Weights of a small autoregressive pixel model: width 192, activation geglu.
Rows from block 7 of a small autoregressive pixel model, named by matrix and row number. Rows with one number belong to one neuron. Each number is 500 + 50 x the weight over its row's rms, rounded and kept within 0 to 999. All counts start at 0. Numbers have three digits each.
After each neuron's rows are labels from the 100 images, of 14976, where the neuron reaches its largest size: "top examples" is what is common among them. Only what is clearly more common there than usual is listed. The data: aerial photos of the United States (SatlasPretrain). In brackets: how many of the 100.
# gate: MLP gate (model.blocks.7.mlp.gate.weight, 768x192), inputs 96-191
# fc1: MLP up (model.blocks.7.mlp.fc1.weight, 768x192), inputs 96-191
# fc2: MLP down (model.blocks.7.mlp.fc2.weight, 192x768, transposed), outputs 96-191

gate.93:535460475491445477497467491513501469616562528475500396501596484531537450552462490555494451478489544526487423421449512410561498478497441433588491542544455546537377437513451503516599456527519528606528480433537484471443503445514470460568457488568505511532464553494505475540435452378624410484
fc1.93:489440510489381460557555480497564559489473466557536498448481462538432470522541441451551566411528582511497461519515500432578513498488541535480501499598479445552507467505538465447481515556448469500600461448443459572491469522449556480579519583474568484443450515429455459571524477482529566538
fc2.93:420414519525487446535534491532486584543564481626461636508505506484414493521494477489529595440533525565568453488473471430471587519528513438458517523472524535479469497477449414499453597543525477532548458477506384544483520482486485525535493570525538529471502479480557559619415478445440532512
top examples: crop field (35)

gate.433:494510467497412485579486457404553421586439455488553548510559499589586472560509476434494486492478483512515516545481471527581455538504497467489545614487442510434619555444515502476543542526432501507632544516465516542527479468315498535434464461507594533496444425503501579545530540499457472506
fc1.433:520499478442459587484469450481393523487522491628489579389504516442472554397531522492512503480589602469565508567467408525474469478491536425546428500516505393560522548495444461550563428516502503485415514594489460516503533484423480436500510448517561436486541537445528541526501451547507609478
fc2.433:532549498358541590532565490423398514421513455503500530425491494466520524478494582443361485436457520434562507527560487513562553530614462532476552470443435507483531566414598415538525458558513455507516505528539578473492621567443484535547490546473494574519492547513472505546459551458429451458
top examples: crop field (26)

gate.55:464519466589496517514484497479478518518457603509510555489519434479440492487551534560519492470508525513448599555553473459533482468558475529543424470469587479535540555413447488578476504533534577457473526505514513494461451584468545569476504398503417584453419488506537564462474468604488587424
fc1.55:572474446504530470507498560446543471535418613579490581536527387597440470499529530553471509504440573561486498524480446450497444504531481589619421489478578475560531554438517546475469434534543570477486545531412532458451487571492517548496505462473500495438462505470651524488522379623461538415
fc2.55:511496526568447491558524484567504515436512438452596516501407479501491482470402506402502474503435512502523489507435349435495554551540488464465416523498517544441491574522537487543566523507507472570551520480509454568433456418477557506540560526537632549520489502512591577613346499546484482472
top examples: building (99)

gate.383:506429571590480459565499481502487590540558465488523482423520461498426501493453529621434413494404432459526462441525521442412501490491499441485548440606516611470465474431585526443548460574505490402473495529505469488572435537597485528491499561560463486492460401525556490487565519544565442508
fc1.383:519448495544455479526522472534523495473489522380431501402508547529465585562473597485491494474510465471496434464439530450531517534462502461467562508471547519569450492480415540498528490544545558405531469514446459586589533499537504522558519475525457537645434467524565469514571551487505487451
fc2.383:516505572519556593484589554505513516519457415500567550494444474533476400420548469465478560603432564543465502468526552455440450518441562579562542533491525510533473533493610450469471488394498488528530372539445492476474592561505407518443508547445475459451498439540496523503450541463520469496
top examples: building (80)

gate.507:564513537457549540473452552414507465491477510459461536512461488509480471522459549490490468485481507482464542547547619527380563528499469491591478499578589512478548388459483521501534450438561488501411520522573541471524433484517475487429561503546521467508446519509531432422442563528508587565
fc1.507:487429483522553423467546546473527418459463517463494508561532504450529476513525447464481474517527554364512527544522615525428492472540458527577530568538515436579568554484481563573530470479427511485468426482431428460481510562504449514532484475508515480494518553519538549536539478482506479484
fc2.507:439490459497466446542455538517498514494587487499486584415506531534513548480479620432529454467456443499514524524502338500539490439416447455503513465441460575453465516542634552443526484446456449479565577484560461577490521576507514509565487411484497548501563431503478538546492610549541441434
top examples: crop field (26)

gate.755:540510573512523558587502514456459481573386509540620445486450575465454438427507495493499513501485501481491548485520547504457571604504391632524490523523432464473436533630552539491580517544422530505436539486524543499448530489461518464487502557545465466534521443402402473519573517492538393492
fc1.755:555599510511524536435567488442510446438497571474566522385524384443477606540504490491496527607478525524477497503358490474582539478485476506505402495476505539516515508559554535486527487452440520491444505483556529525480480521501544472478545574438439525481494457545558574498556471582490500553
fc2.755:432427538467444429481576490544540485528529513514417463574414540605533556555522543508489442466526415561481473499543554528479483565536484466496518481549489557510513536463354463480575553566547523463598402469434510443494480386531500551458464428521456527487423594504512367456504523414575527520
top examples: building (77)

gate.404:549493491566485552547527490490386487429421510544557441435607554491520431515564478581496504458479487485514545459455529485438527577461497443395500490421517434496457420546484580374435527449433475472495542538503489484495495450525523502575463525446533571595632574380484526510548494514552448596
fc1.404:479488527523445471515547507491433549509421489683508455561610505536458466441464519532553464411447455555410462466517550538543458471450554552471443468476594477563470445555473514501479542526475458574476469460548522518516526512445423478504542492430631554474500475432514539414557536518578458479
fc2.404:509508419504496490517539506368571473444486464458499474484475492526567520480465482556561495513400476453493490425558534531432472539512418475458495645465452543568487420542481605389491530545438499472547522554484503454530486489472481475455373432395492586575494537426509550577546582477553505577
top examples: crop field (28)

gate.115:517536481563482442433644494496480475505476456562541434463518485523500533405456463524478447389464571540513510503428583491557508526407511430550557557519532488450496419500521593506538444437479615558520444532503486535554486556570496474420492488541569627516466496421539440496491500403579470473
fc1.115:487506544466501481551539437478557473495557450472496477477475546464517467608498497491467519525597487565647583538536462523467391539481511575584538493442514528606536494507477521443525575597503512473441503464501489458528596420522479565538462480616433514502496464547446572343524533442492511567
fc2.115:488573439469534441446422439411509462354457453458564545453499415452436526434553541434514408539396537512485512503572550566528588537496453491531503509500468532488536531601521576494519377491538525544553497450480590481608595575540482484520537530404559412493454407486407490537511468534483493514
top examples: crop field (25)

gate.326:531564487458445487544560496481454448527540460595470407475497462485437498451501552430425497485375534556430405510463465535479498466536498584473482449464482385551586524502502492501477583473476477475448470531545554418501577516416426513522475506426436517530505432413597518604527536475512460581
fc1.326:632488528531500587502483493481573492517525475472524493479464567528502463551514431521491419485550395597544469576467375474490491469487498487613528541521442502504478535492508474484464538481442418504541491552493430478461487535441527416535409475557415450485538503504608514424565413484476569433
fc2.326:428483494606570615531471450517507524480497502478462421488463489477495475557587436451413555510468544483629475561486507477507508548491538545505501506502457474419455642487411533525458620483491432491441496584503631532607514501471566517557511515508431496520561480531533413425521448566413527471
top examples: crop field (28)

gate.183:429521492535503486457511536512483563401454466553531518434531519587518522430506525516569515580536513520618504365631582577508495597535518544586469505510489523508446588442497494420474522507442389470527513506563483444486498417522466539486530457467560522542528606513569527515482408411528425485
fc1.183:506562519487412511600476471477503537616461573434484524544477473422528453567496507445536501449529537451512569498524475496575550487491479577485445590475494474431462430535418542553422526532537475463465582489502487556532459473469497570522513549450504514451503457501480453532468510464438577519
fc2.183:519570491429506457459452533442439382592561478544523530528497550561500492605494497512511514492569517499470506503519457483522514505495503500427434488455558439535549531584490417492417635519534445523369502461567552471456524515524437442490466590521477482466501486518519582434511557538378479524
top examples: crop field (43)

gate.319:486571457440530499519401507566491438536603442487503448480538530477445516438477489434541561520491523479423557445558425445578509426471562489461443496477494489580593448406489477544506498529503485473519506483523548515434504598449527453489486575526513531455450436519484512577597542579492499449
fc1.319:422525446496478375576463474522509558503499531463550551440520578510502511535541564494490441514552502552475501508428506503534460514492539476514514502472420527503528503475504478562535408520494492519505448528350448626499514530359606488573503476540490400518384489539429531580559539474497541456
fc2.319:522589447468446470604484531501482430462485461475435510500488487623561483436460485450545455516509490453437520422515558499547478541497500509448525492479560497462553495547462530545437572492580522469498475444442490456435500506432560522583454536540450503428469517581506577452475517503545440564
top examples: crop field (26)

gate.668:437579505493480467505478528499550498530554471386546565607541433434524459509361511432468513534526545447497492518544438559566509555551604462480497431536506423598495518452504413592449584430443441403396521489567473456508557526518485457450502432505588505625461508493393502593557527566612497541
fc1.668:550482532471519524566526595490401451558448614447562513537544468469446564528410416565531469465555536457454472573505452507481488596436512507533525498517552430597532472499561416551470493497517488499570562392594428510447474467464470449492441537526486456560460546486520475477499547528524594462
fc2.668:427488548555543620484425494534487519460545531591410531512501507496543429474596475530479462507518506567574506504408542527475502539455531561491528548411473427415504557549434503431485457489482477437474419535478484475535492529535587517450496508461431533467580467551541568507489384481435553479
top examples: crop field (52)

gate.301:494420525493494503542490573540492496461566465467538487611484445521515513524486574530502415478498529491468568512485448363507360496491548412493590458561492644504516390555500516554490469483417433541498465478431531577435518484489491535524478540508523514555617520521481608576509518529454621445
fc1.301:471383464459433513432441526569542518456536535472576518565500460535630527501476617548490450495536612521496472496582529506526537497559445518414518405462516506513521511614566532457564571488473432484558549473537499581484575549393474580440444459508520517548554547484554470578460461550442556541
fc2.301:484477435520535435540400524434501592590539521568467505468519414393479427535486559522544568548433527529485513548505501459555472392490440468486541413492560435490396635476489543497458496517510572526482494497447495422493496533498513395596505556511462529488469552511495484480459537404524484446
top examples: building (97)

gate.32:568577549409496510617549604468518435496520550516531516518463550471450451438390589379475467488491473497425428429494428530548562512463465493542452446577565503504487554479395412471567463424479537493502469483500491450505518541490552544511483528525455587582484392495479535497553504536530489512
fc1.32:500569512490481547463435465546546532474554489462575418442564479488513465580582527537457551571503497546561635510589614537508490488452530398451510423453537547518567544437540416509541421508539467499456449517522457564472491538444522490544494485544557460418548563546520462501419574446548509510
fc2.32:563553571532515547425420415563512578442504492564554500420473506496530439490424521489462477487460578425451554491609602566494515522464501417443487426499451475520516543430505454515482385448514538450490490517502398489444517442559408506588468563489578500494534553460528488533468514561656505458
top examples: crop field (27)

gate.357:548501494573487437442436608518460494471531455490432468397501495464526445500409608415487457438577481473461581467456467572469514550456523490500517432448510450545543547499577493507477504487488481517510506484522437409552570499397506520439496517463559472534416401551495433514518579542472528559
fc1.357:517442427472550546596466415457562509481469505507530531604510533541538537538537333555451562578502505511539474488476538506486482469565475537482532545500480593453488429417457446495402467546563544417482437521456520560440443458458488527524476480563557479469541559404577529439529544511598444483
fc2.357:532533527543519482474460483498507564630566417477608493515486494483441576453491507418452497441534523465497478481407476484522545550552582414507506506479570393530523482483513549436600573492487512515476472516520503513501549522581602421507470457474589542532536451424498555449434489508453549451
top examples: crop field (28)

gate.557:539457552495570575439523570559488425502438449426497571561538442562523539530523460538516596446551426436503534521463433521537554470420443551523578431517535556454464560394434567581476491547552519484486525501502521475559529561439553449498435553489457551563477562418414527431435446510532466510
fc1.557:410436562500428439513486442584538474448482610568521417545449435407495454488536517516583529574480559530562507542495494490446526448482394439454431492470427531536534389570478489442458497449496545526479523447530513529478517499535454506439567582495576453439439555508577424494469482497399585542
fc2.557:365527552482452496490557502561437415461434448512547519538487440538505527522452573544597498585409548486526455511530433504527519419448414469525499467470476505464493454491529494428428525465541555529572520464503476529546547561556494510481540582450530463429502486520581416558461492547453481554
top examples: crop field (30)

gate.478:456584503528409477525486510361377492517379533477418425504478475498572524475570578462408454457482520477452470600519529534405494480557547559444557530513550505403509567513578444527504423523525517411431514515414490556510513443519627458414661449408478499485539479556553523497424433543454438480
fc1.478:488532447501498422448481519467550526463507535511437518481471476456479434468469427445514486467632583494507478507553502488551513597467444533436547463458485516528528442478505530485580437536605560627497485506509562492492517501561608527486608629474571515450444476557552441607499440507463384487
fc2.478:444409510425553464497538450540517526510545600418552513546566495455490389539446505526472458528400520470441511499489574498546555400544488455491493413520538482478460571564509518618480552477544470473465500518560461418616520479434425490508491520419524472511456478455492498427474526531496473524
top examples: crop field (29)

gate.315:461484505419477535537600581480529419536508506558387470451528506607437493430472525448392532498523530544485513554569515519584514510541459495427496450531489507468382534536502447547507443454517521474594420463553455473469398542484564532548579457550471487544532464502529481553471419451517515452
fc1.315:505463390458531571444427531452443472569408474466487529520597435461575435532573487485480536499513496507562549534438531523541430435509403494522504569533485530478572482492484530532533439546621461483517524530563437558529491504540539475468520541489529486463583586428449555544433541525489530482
fc2.315:462453527536540577361517456517511489616500495446554510453536546550501536508434545460490513511449550509453451432452458607609542599579472481499560494564522465436542482484481531452439531508534484467540509505489521471530454465526461448409587519477592582549504491418514499546530508458384542451
top examples: crop field (44)

gate.150:460580521476511566542471463571513511488586580554489546566459559482440452569422521494535438524519529465497461470452557402606579465520497587431433586537481464457493525558533485486586540496478503456435579512500513585458522469464468475570538571535488569540542433414538440427608489544507427538
fc1.150:479511545428489495494499500566542483425573526540559483463394541496447491512505570519461429504488555510451530454519539565568543471495525562487449502539514514504479549468556494525505479504564502520466514588397497511467394438542499538529498562574533530507475387514534461530499469449502466509
fc2.150:591469410479454534495472464417460575579472482556449519424509457480610491506441563517512499507510373506568466491573571480425449517515571458592482431586525468514439504554507500501521528533508531486506527570557553436463492589467572572466444541577486464452487575510361456587511496493474467495
top examples: building (89)

gate.421:451545498410457536552518533409487471496495496506423487569551402484534525436500551423500493410489467482464472517441513523501524546555491517541571443475489459516505551517453537430465449484416561531573559424497527505523577519496587469544494525440557447533527497559526530579530436459477529464
fc1.421:438526533570447482505467474438518543520493504535429498525609417527438520555548552552541546417505510419500478513444595560540483494526524435519507437502452429540507567427522478498546492413490553532431427430424545533503492523507528474612533482446646494477549444418553512559480372459482514457
fc2.421:458504520507523512494493559528521576512524576594518416554445473465404473425448539546455545510576501482500564573484499500585523503538424496515517506535532503497460482472546467434579297465488514463591486510444492524453517419548482451465529471537538538424490469492467507499532509441627498449
top examples: crop field (32)

gate.127:479531501512506431547490519476483493525500520425547424524489569576520444440376413516552509529500588468420595514545505543442552511441569498427477481488606462512544428530437566477504481588550426575581500467515557434525571537491530586520574494554540447561420427481415414569470473522535487404
fc1.127:498572480521477423514521491506459554280534585519574443514524321478533453509525592465512459473499495467500509416530467493548537483573476455484508474488445543521500465463545518464569474474547576531478457499520481487458434602521521416487495515556480475525532512490566535548509401567567513486
fc2.127:460481539533576485513552574534523435506422437538494513471449563446473486461583500551502519584519554535486543543413408514446493582595535435576479531501513473548565454517498466586412452425543520617547407484416471488551516459568522492535455481501490440454476483506544490499479608485496439397
top examples: crop field (28)

gate.746:415522488396484502435560465528496439476489510582472521528407618489471497457521434454449493594518459427494483556536514460506556442470608556556408520477367486459507559500500437522456517407494393448484517471528514392438443407469525518554488472530535538466517564541472500532519482483559503464
fc1.746:529528517597525523561557554398476492398514534425478522547552459487546518452539536551501506541520488472525455470470571477455522543479436444465528484455554548533540417552590461426537516547463549521554438504440458501594447573568557427499509461531500421498500399461573521517400507501545532451
fc2.746:514492505483560463540512472474473457462425531576494517527468524564587545465577530484438482570529498470476460527502520486505469532489530498484558419502521540493488441401469556483380514454537474493507447510465576503388526501472426543569465483469553521504538587459393441503531480459543512542
top examples: crop field (35)

gate.506:509526484497430427407545483586466632493495478550502469518488443460550484502327488464461516456421553454511481585507458460571578465490495534454506538463449507470529539538599428465539505568518504611478523459496546458560538486407523462510565521497505471469426454587549408503572588505492484477
fc1.506:524492478470565525480439522517532365483527555411493513485542555507467538469662583530520514551611479519484507394571521492506416514506505410525481466506570487567516442468471567534502480433476513450498446579504485505429480550577455509525400459516486539530535536416475523489412465502508467476
fc2.506:426531483548521519453527508499477479473458433493481493525489454514499414539495523461527499490523436487571501521417454414588508481557515526437610511482495477441441544552564553544497522522494503424599548439451489521548634567476642457511497505476521545471594439519522442418562482549467457481
top examples: crop field (29)

gate.57:469455504554487563464446467434530446577520454499419433483527629508497551564519425518469565452539420476518450556561533491476531554506479426532495455475470371460528463576581594484536544587412437528468568457501473562479417491454549471480458559490505578548464569440529474426435479392530558452
fc1.57:468445470519497581533569512453501578524471447478437501571519544582549475617451467549569481540578487465406448466474486514425464494413521551533520562598484477341507583569490520463516544512437406470506426518468513556465440498486488477473450556527597476548562536564504443506501557465493462393
fc2.57:514479462508440468482532465601500467454539491406459517498473530496504542539409526493500496513564580528611507470477489504575520555530444503564485463512446480455446508504535442408569463562533500385503513494608506464465338482403484492493425453554431408503527610418474562546514455524534534465
top examples: crop field (33)

gate.211:504471541501589519468393421503536546523459448525509553577516478576502466493579516455594514478383518469525468488527464467410489612366532404497476409469471475528478467419483519498465506529491475492628519491486518470565474513538568464468454452453469534516472526551533482396504453572564603431
fc1.211:502506485470516545555523533591560513409574455546451352408504537512453565528508497473527426505568451538488449475527539508471455462513488497568499476504520507435450503545488565472476483536578609545523441547533532545595481511469381513561443516572594500561431478426446533535536534418374462519
fc2.211:490450478454516568586494498492496448501369426558523507562503542542550474454503461479535552565529499537468522428588405509541569464418543615530502533482480467481528512443457493476431507494526517528523491517489530484569430411528556523476503417590500435508418427554429580487475448524568502481
top examples: building (81)

gate.452:535444456494435486551433603580512506556493553456457427476472491612537402462452510457532460533488428544486405455572494558504590468604440584557476401522499484477540418523483507534542440517508501502602471527451557472489451519510445482454495553475529452423406463437528488509522512504473423550
fc1.452:535465521555539469465515498463540560471441486544481424496506457488560497442539486601564430448489491453530489517505376513375523504471571528557556505529538461446471559483519529585453535590553580425493481456474507523426513530503479480511603525500516462472493423452538606444520589477443579509
fc2.452:512478479488532525490462482532502527467478476354500499435484481522560547464525530418369513444511587466456484569499438539610480502501500567517453410514416516502629543518506528425486414497578535494398501520563406434554463460501500578560502497518529425524529552529408406493520416581582525549
top examples: crop field (31)

gate.712:499574494527425504416461566415478512579516509475536480535465447459536469533455526518488507537566511507476479434448489533525483459528601612514546429605454591461479372407517405512461433414497457428491462492505541484408445415520494491509523488535555490362551473499495471591441509413542608508
fc1.712:461524514516401382478515606558500473528465457446505517506507539533555471471494548474495546573569560517572465464481450437564461491541513471519572444503595411474528492429478547506443508530570466504590416480442539515426412482492491522499509473426468567431460605483516565473551522589621536592
fc2.712:441481468474507579512553503463506487508498496433465494524566478497435521487514462490504488483452419427483552586416467417550486415536470528390434585409466542526513527516552511592544570453428492534421477474515532465529589542551523508482614531472510540529441499566424503471497504509460480467
top examples: crop field (31)

gate.479:406518535462499489529396517571579488440559497488527427573458462488366492551553459474429542515496498523467418464544513529526520461480565434534525516534478539523481560457519432523536566529603585495473510460491506460545501487461529570467439523544639512435518568441518509546508443442414480599
fc1.479:439542492562519474531483522518559503444538448520500484476528373521548423461556591587528406470564486513489419582504492498524534500522509483555538426550593535376549491427413542575546530484509476539466626411490497517499432478566481466528523546433587493494525588469525406524555472463530477516
fc2.479:517447512443530547518533547541456435575473555506518562470499509435557481424590432459566509453473424394518558556495498493441462571504441523503477471446487474550478522510480501565512545491429418513588505537568430497453535553497651495496537423510515545483477533457379599490521500466390524526
top examples: building (78)

gate.498:585489534450553509437599549477605443452481465435414510483428531521439481475469654558439482544474512502521529569528487518552529466476450520510560621334536465547493573485511554529498427481506492478475409459584417511464520497467516470514465483447528487581439474406427478456533465485509523541
fc1.498:410547582388435493467447500476495538497489414503463464473513530462574566503521428474499473494423503532483513574435526492500512463470583514493487481521548517424416501396421499494519499429466446540456492463588493508585426536500512445524492549583606479546556539467511520403450507551489566660
fc2.498:486451521464558436552501516495478484586447552421510518621430442503477523499511505517571445477540511505496621405445492533532478587450401562484485482540481480390467540476551502564441468511575513529456478453439458456522592474419462612414434453562527560508469548498481511603503499508406518581
top examples: crop field (25)

gate.270:524496500437535422462521523493493487470460465567593448425484561549447498468438504499492494535517472525528548515526583469485536448405491522506480411590531463415526554474425531522585524497501503588534498513519457587471530412481551445496459436461488489474438516472408522537466465541439553511
fc1.270:574493566591457545552445599560523436545530552562426553506523420548592593507523544502515490514551464505448501566467579586560466532545496455568491538453483434556537443477440592550463454477498529478472518440453429438535440467458453573522517572488579443548547446439586540542521553539555432555
fc2.270:544516619581457525551500545546507452553510451548506568534485505433443515479571556374473543522523502499471524540491516558406494508549482481382494477489528431474478513478412483518427450537502552554454564467512499431509529479483437503573555466543498552573478433443513481542395555491570493495
top examples: crop field (28)

gate.418:498441443481535491459380604563481601536506483578584510330478509524463465542609561399547603546472480557460499551566458386498472471490537483534535512494422461525508500534503502512489560511471559464500541514517528504461566517549514456503494555509548570435469498491479401531556495479520604482
fc1.418:484461534501541517494386523543526586506551433628496549429541469509434511510527541428529481491548556527461446506581478424522473525559518490476460501517432487646536468502517511482497515487546536455496617512479577536537476443481481549472531542457606492388434540478493395546519448482510554437
fc2.418:519609488542427438499484434452492508538389499454412392483431446569539461507478497459489489573472567537449490458492477492545518544564549420481457512543554504619550434466480392465498466572510553508536553470531537456593472498565606507492553430469459482499496539537484449535551580432500488576
top examples: building (93)

gate.367:481537547537485547484527489468609523547502432543501481425556500526434518536564503485481480493550385493411536428481516591485380460509491562457573481515481509455427450543583547553522510590478375551484495623485478499446588482494447529476523529486531523529400431529385458522540566559479519505
fc1.367:477503422561543459538454436480506503496526496434561466576517484509561441465540563417482450420545541467569518499547520445523557490453500498444494466497504424392400557441458542446521495560560588541452454499473484533564435532598522477480482523477469546507596541410605542424532555495499530529
fc2.367:464527433485454570451464591527514420532486447549510491517575517509510567431510455531442517648499501514479419525516537478485481489513590490502426576530460502476506424605485387508419549500518440539517485510487436389463599441415451545463441465519495419564422584561443403500553518461509597462
top examples: building (70)

gate.407:556581480528449521544430538446494504527464562519567420489493516531495454498468488450491566542518535416527455483606499511542523453516476547519410521532527529464539458489534537456565570471453482508566543528565553484469532375457426423491426529514536588437591623459479472584500563499463567538
fc1.407:477538484487502432540356493538575454571533543536513423498462433497430576464447452459592527548519564491492445469509433473492541484644481550585457473492483491466449446439447541543470491577532476524491592584420616526433574497499424500583536446617469462454529466456551564509512580488477513501
fc2.407:496474571462419518472582542521436533552496476567492527539539548480475501461520455487611572440518523499475506527492461516497455401449627520535460490410483521484483521502524482497501409462458518572450528402461560521480578635537525523425595570524474563377530413522551521439468457511506476576
top examples: crop field (42)

gate.660:509462458388504551484522441391484464443485560468524464530560499475520582501531529540533479563475468507576456544482550503506523594499554412414452511578453457542470517487569474491519548549476432506538514425562487483502485439520529519500480530531433431480481494571552547554520523468495479513
fc1.660:481461539430563506505505491413491433459500494472555510554465534492440518523466523517499471517452536483519489561463523487530552523450569457432551514596494396517508517495526472566478540570486504508566519520535512559478559456536457586521561509514417431450426467498591512595496555507534422525
fc2.660:532464547396520517554539519538475532429441458517434552520528489449510551466511507440511615429416525590513502504590482426517596545447420560567433571473429441506511456492447440506519528494443573515472471440557443437494522559532562463476527383513523454458599412505468441497413470414565460527
top examples: building (93)

gate.548:470506523489523501517502598446432436500596523468480621508486428545503596539430516512524469423467541535483561551480459502484575519504505426629477531553516438532533512502431571507555493487551455468477507392480509467435520595398594472471619470435527485506499465467540465410411508566491543472
fc1.548:494519572508550514463539485438431416537485482523542529434491421509567578494474560531506487466451501532487566571542524528483509501556512429620457530502455458513463586464519591516474491430542506471467469525498441388467474503428594417553546471458452455520531418495516546437465496572514660439
fc2.548:520430610620513452501484502490550493419469418513470489503466418499501488472523532502470541455461484447590491452449437481505529562543552505443463506478580513583497432506434441511504489483476434527513535402490369562465455508564517540536516573465475562548480515531600549575546458493495483459
top examples: building (93)

gate.566:463435454526466534441451450445436612508576476420475554462581500482549458488467507544418547536491485448567543532430545506483532493523452461529441574534445457464546500545512407409564591444485591448507448563481463460510475469467494477468540474422596481439458496561501484513485440578557526465
fc1.566:555455447498472461505471494513433486495494522441521436558432562584544543535471527397508518527480505519517585501528479513482569517559459517535412454442490489474508433438509516576397540569451421495578558440480570428564482465484479535541427432537427453499483431427580547507402418403562503508
fc2.566:561381429534471550464441471474498438499469445439425516509501538502582491544548445431518512447463508540600511438522490433518500502499468517511581476527508499584531492440558535554466497496485529462461577496491567467431511626511466527484396435426528538455472462511465522467444418504527572507
top examples: crop field (26)