Weights of a small autoregressive pixel model.
Training: muon at rate 0.017, 19200 steps.
Data: trained on aerial photos of the United States (SatlasPretrain), 12.1 epochs.
Rows from block 6 of a small autoregressive pixel model, named by matrix and row number. Rows with one number belong to one neuron. Each number is 500 + 25 x the weight over its row's rms, rounded and kept within 0 to 999. All counts start at 0. Numbers have three digits each.
After each neuron's rows are labels from the 100 images, of 14976, where the neuron reaches its largest size: "strongest on" is what is common among them. Only what is clearly more common there than usual is listed. The data: aerial photos of the United States (SatlasPretrain). In brackets: how many of the 100, against the usual share in percent.
# gate: MLP gate (model.blocks.6.mlp.gate.weight, 768x192), inputs 0-95
# fc1: MLP up (model.blocks.6.mlp.fc1.weight, 768x192), inputs 0-95
# fc2: MLP down (model.blocks.6.mlp.fc2.weight, 192x768, transposed), outputs 0-95

gate.486:509491498509470527539466465526480506494486530508485494534471523479519472527495481508549507538511473485518504478483524527517454527486505508497490494495506525518511504516500505501504504491470520492491508518498486485528497515494492485488526521519493521437528527499559497478488483515552505474
fc1.486:494457512561494493485533540526512549466482459546501492511543520472484510497469497528487501502494532508468528509515487493498504520494478517555474524534510497493517509515485541493448467476520504495489472498518513525504478495497532542492500479477496514507458501487552496478513508439475540530
fc2.486:488451513501477523511504518468472468481494496482448487466502504540466498530493497467505496507528527472467482472511527464472464482483506494522496489515484487494476537500450498504466487534438522494501530493546521545508459520490491522501478510497551522527576492529505483479506504505499483523
strongest on: building (88 vs 41.6)

gate.448:463496464489500531486496519514498491459497478463494535518518546525508509472547537491477520523493489522503537459503495470501459484500478475505520467520508493484499514514526516497508469518498503535483476494497503520486483468513479504475504481501484488494531516508495535511442472554496533493
fc1.448:520523522518476508536502471512501467530518507537528467497517537514473459503484478510532477464503544490480527512511533512502521502456456480489506510507472546519530557463499491541513489528515492495465477509534505484524506464498530465509491525487512473489499505496521454497516501478503474475
fc2.448:481536491463505517489471460473509462434483547493468506491514532491526526507515498533468547481499460500499491457523486515462496481486468480488508548518476492518515507506471497461514486502495498506499549506504484489476532499522485489475484455491461497563443524484480470538522524489521512488
strongest on: crop field (47 vs 8.6)

gate.38:510497518515490514493493501475506482480452538480498494491490477494525482489475493525493493484477504476493502491489506506487486516473497503560480488488457520503484504484510517524546491496471492507496442488501532521482449469543486478479538528474501497490524488503544520500487550503552434478
fc1.38:508531488508530520512479545509469496502504468516499483470471509512505539546522493532516504521522528550500507498528530489461450505512545495499531487478476516504482463482496468470452469470528475441523529489480480503517519494455492522522509475481515479513506489553497468485494497528473540534
fc2.38:520543467529518504507513518447522504520511500506488511498521492506493480509480460485502497514535487498527482494498500496502491496478508493505528482496548512541458492508468502562466498521442496477537486513509511516502483558490508522530518492521504484470476493498486464483523506443484485505
strongest on: crop field (29 vs 8.6)

gate.667:514493491491530483515519483469492506485498509496565514496573524465491491513478490503519530457477518500498505516509511517522512482513542528506508493491537493500431475530518488443480491521498469486542539493499476478513504504524531493498461479508472562509524466516514478471512499496537470478
fc1.667:513504476492516489525474484477449524482476507489557541535534508518484453533513529492525560485510494494500491485509494521533520462535497501462522487486513479511462473518511476463480527528533494501515534482499458499535517496507509450511494531496460561478538525495501457495488489497534446495
fc2.667:463512519539500503468497505520489499519532493484499478469468503490531502519492536518505494547489489459498562510505479440465488500509475537537526481504495485481493465545469487518506522487496484516499547554549517502511514535527523511439483509553506461474511554480461487545512512511474528470
strongest on: building (83 vs 41.6)

gate.4:517474546478460512489495504455522503474500482480452493489491518516476520543485535510521515482451535527515510485495515499514523484443507519504474501492520467524468479484496493503447505521495489484458467489531487479515473524549483510490517506467510490497487546510525524470536499507490491496
fc1.4:474529514486453524521487503512538520496468480488460528451498511531544525509501541532499472484471533488515470483480467507527476488470494515480466503506514484533456467500515511516492474510504440474453472500490483538495521511527492489527530501453494440490496526511542469502506542499515502534
fc2.4:502502475498510495522507514477478513476522479538529524503454489502499505530506454512489513504504463521502504509478557507504499546484457488526536487482500493500511505529464513475461525516498523515524511482541561438495468531508480522481483515475502536483479483508508511503512477493580481486
strongest on: building (74 vs 41.6)

gate.233:530496518472553486489504484510495527515499514505505499499496477504483492525496541550551498483514452508503543491471530485534476548487481464480478514503517536503500469463482475449457505481484494495537421473520502516533498502535493482465509491490521519484475503459481485471522455482462460505
fc1.233:439458524505508509518514517492449528514506516469458495464501484460477489552514506522505519523496469513485534530450555507527459537486485517510520499473478450500506542517518510521497553515498501515484481500504525502533521501471504501474479488500528530504459485488499489523525497489498482517
fc2.233:525491502499530500498507502480475499500514505514540498469528524524462493549480498498485457504511463520474519497463507492500501470492479469492505482513498507508488505487467493489480559549458502468498494506510456545519471509477458528485525529479521571538517516502514516501505526505500526486
strongest on: building (82 vs 41.6)

gate.298:550525511518491504494491509473450519462419483513515477493464506519514468493505469467504519524507478499476486457488515511457544542493481511490502467472463464523486498472542514505522484487509461543508521521537488524533482476483526487496500528514493484498507526485541526504524527466549506557
fc1.298:516490486489525497494513516504499521530553509486541473493539499533476510476522508563507444475522523471486540537539537491530452510456533544527478525506544536496516496521486519482493506501512563485471463487474502465468476495512471534486533501512493547495457458485445454483524466533452496482
fc2.298:523495472486520470500487480520533550479479472483491503499542497483540454522552489486531498524501486508506517521526499504480449500461505466506533453462509522487530501455479546557494503487487494504493486518516521470532527481502517465512441515528486526492494487530504439514514486502465459508
strongest on: crop field (30 vs 8.6)

gate.473:495506505482501514478447450489471487498478529474541486514499510526502488480485506471546455486566472516475493495476472451520512485522488542547505551485523516509516456455430533479461513533485460500516516493509528486513455504510479493479519529510521493475499489546553501497482521481509500466
fc1.473:509465483555523503528491446475515474516495536497518543496478504543476517530506495510484505539477544467484495459509486499438485473514524444536492476509512493492482482531528477529513513559516540502516527496483477459488492467499497480502457476498501497525441506466496501507482482513467473517
fc2.473:534505503529458458484527496526474507503484495485470479492491502473467556448488493527520552501505534524478505479524440517494499515493455513521527463497509508538499512537544482510472475515478514502516512464512477469495530488522464548538479527498499479513534546480505509467476498485488507516
strongest on: building (72 vs 41.6)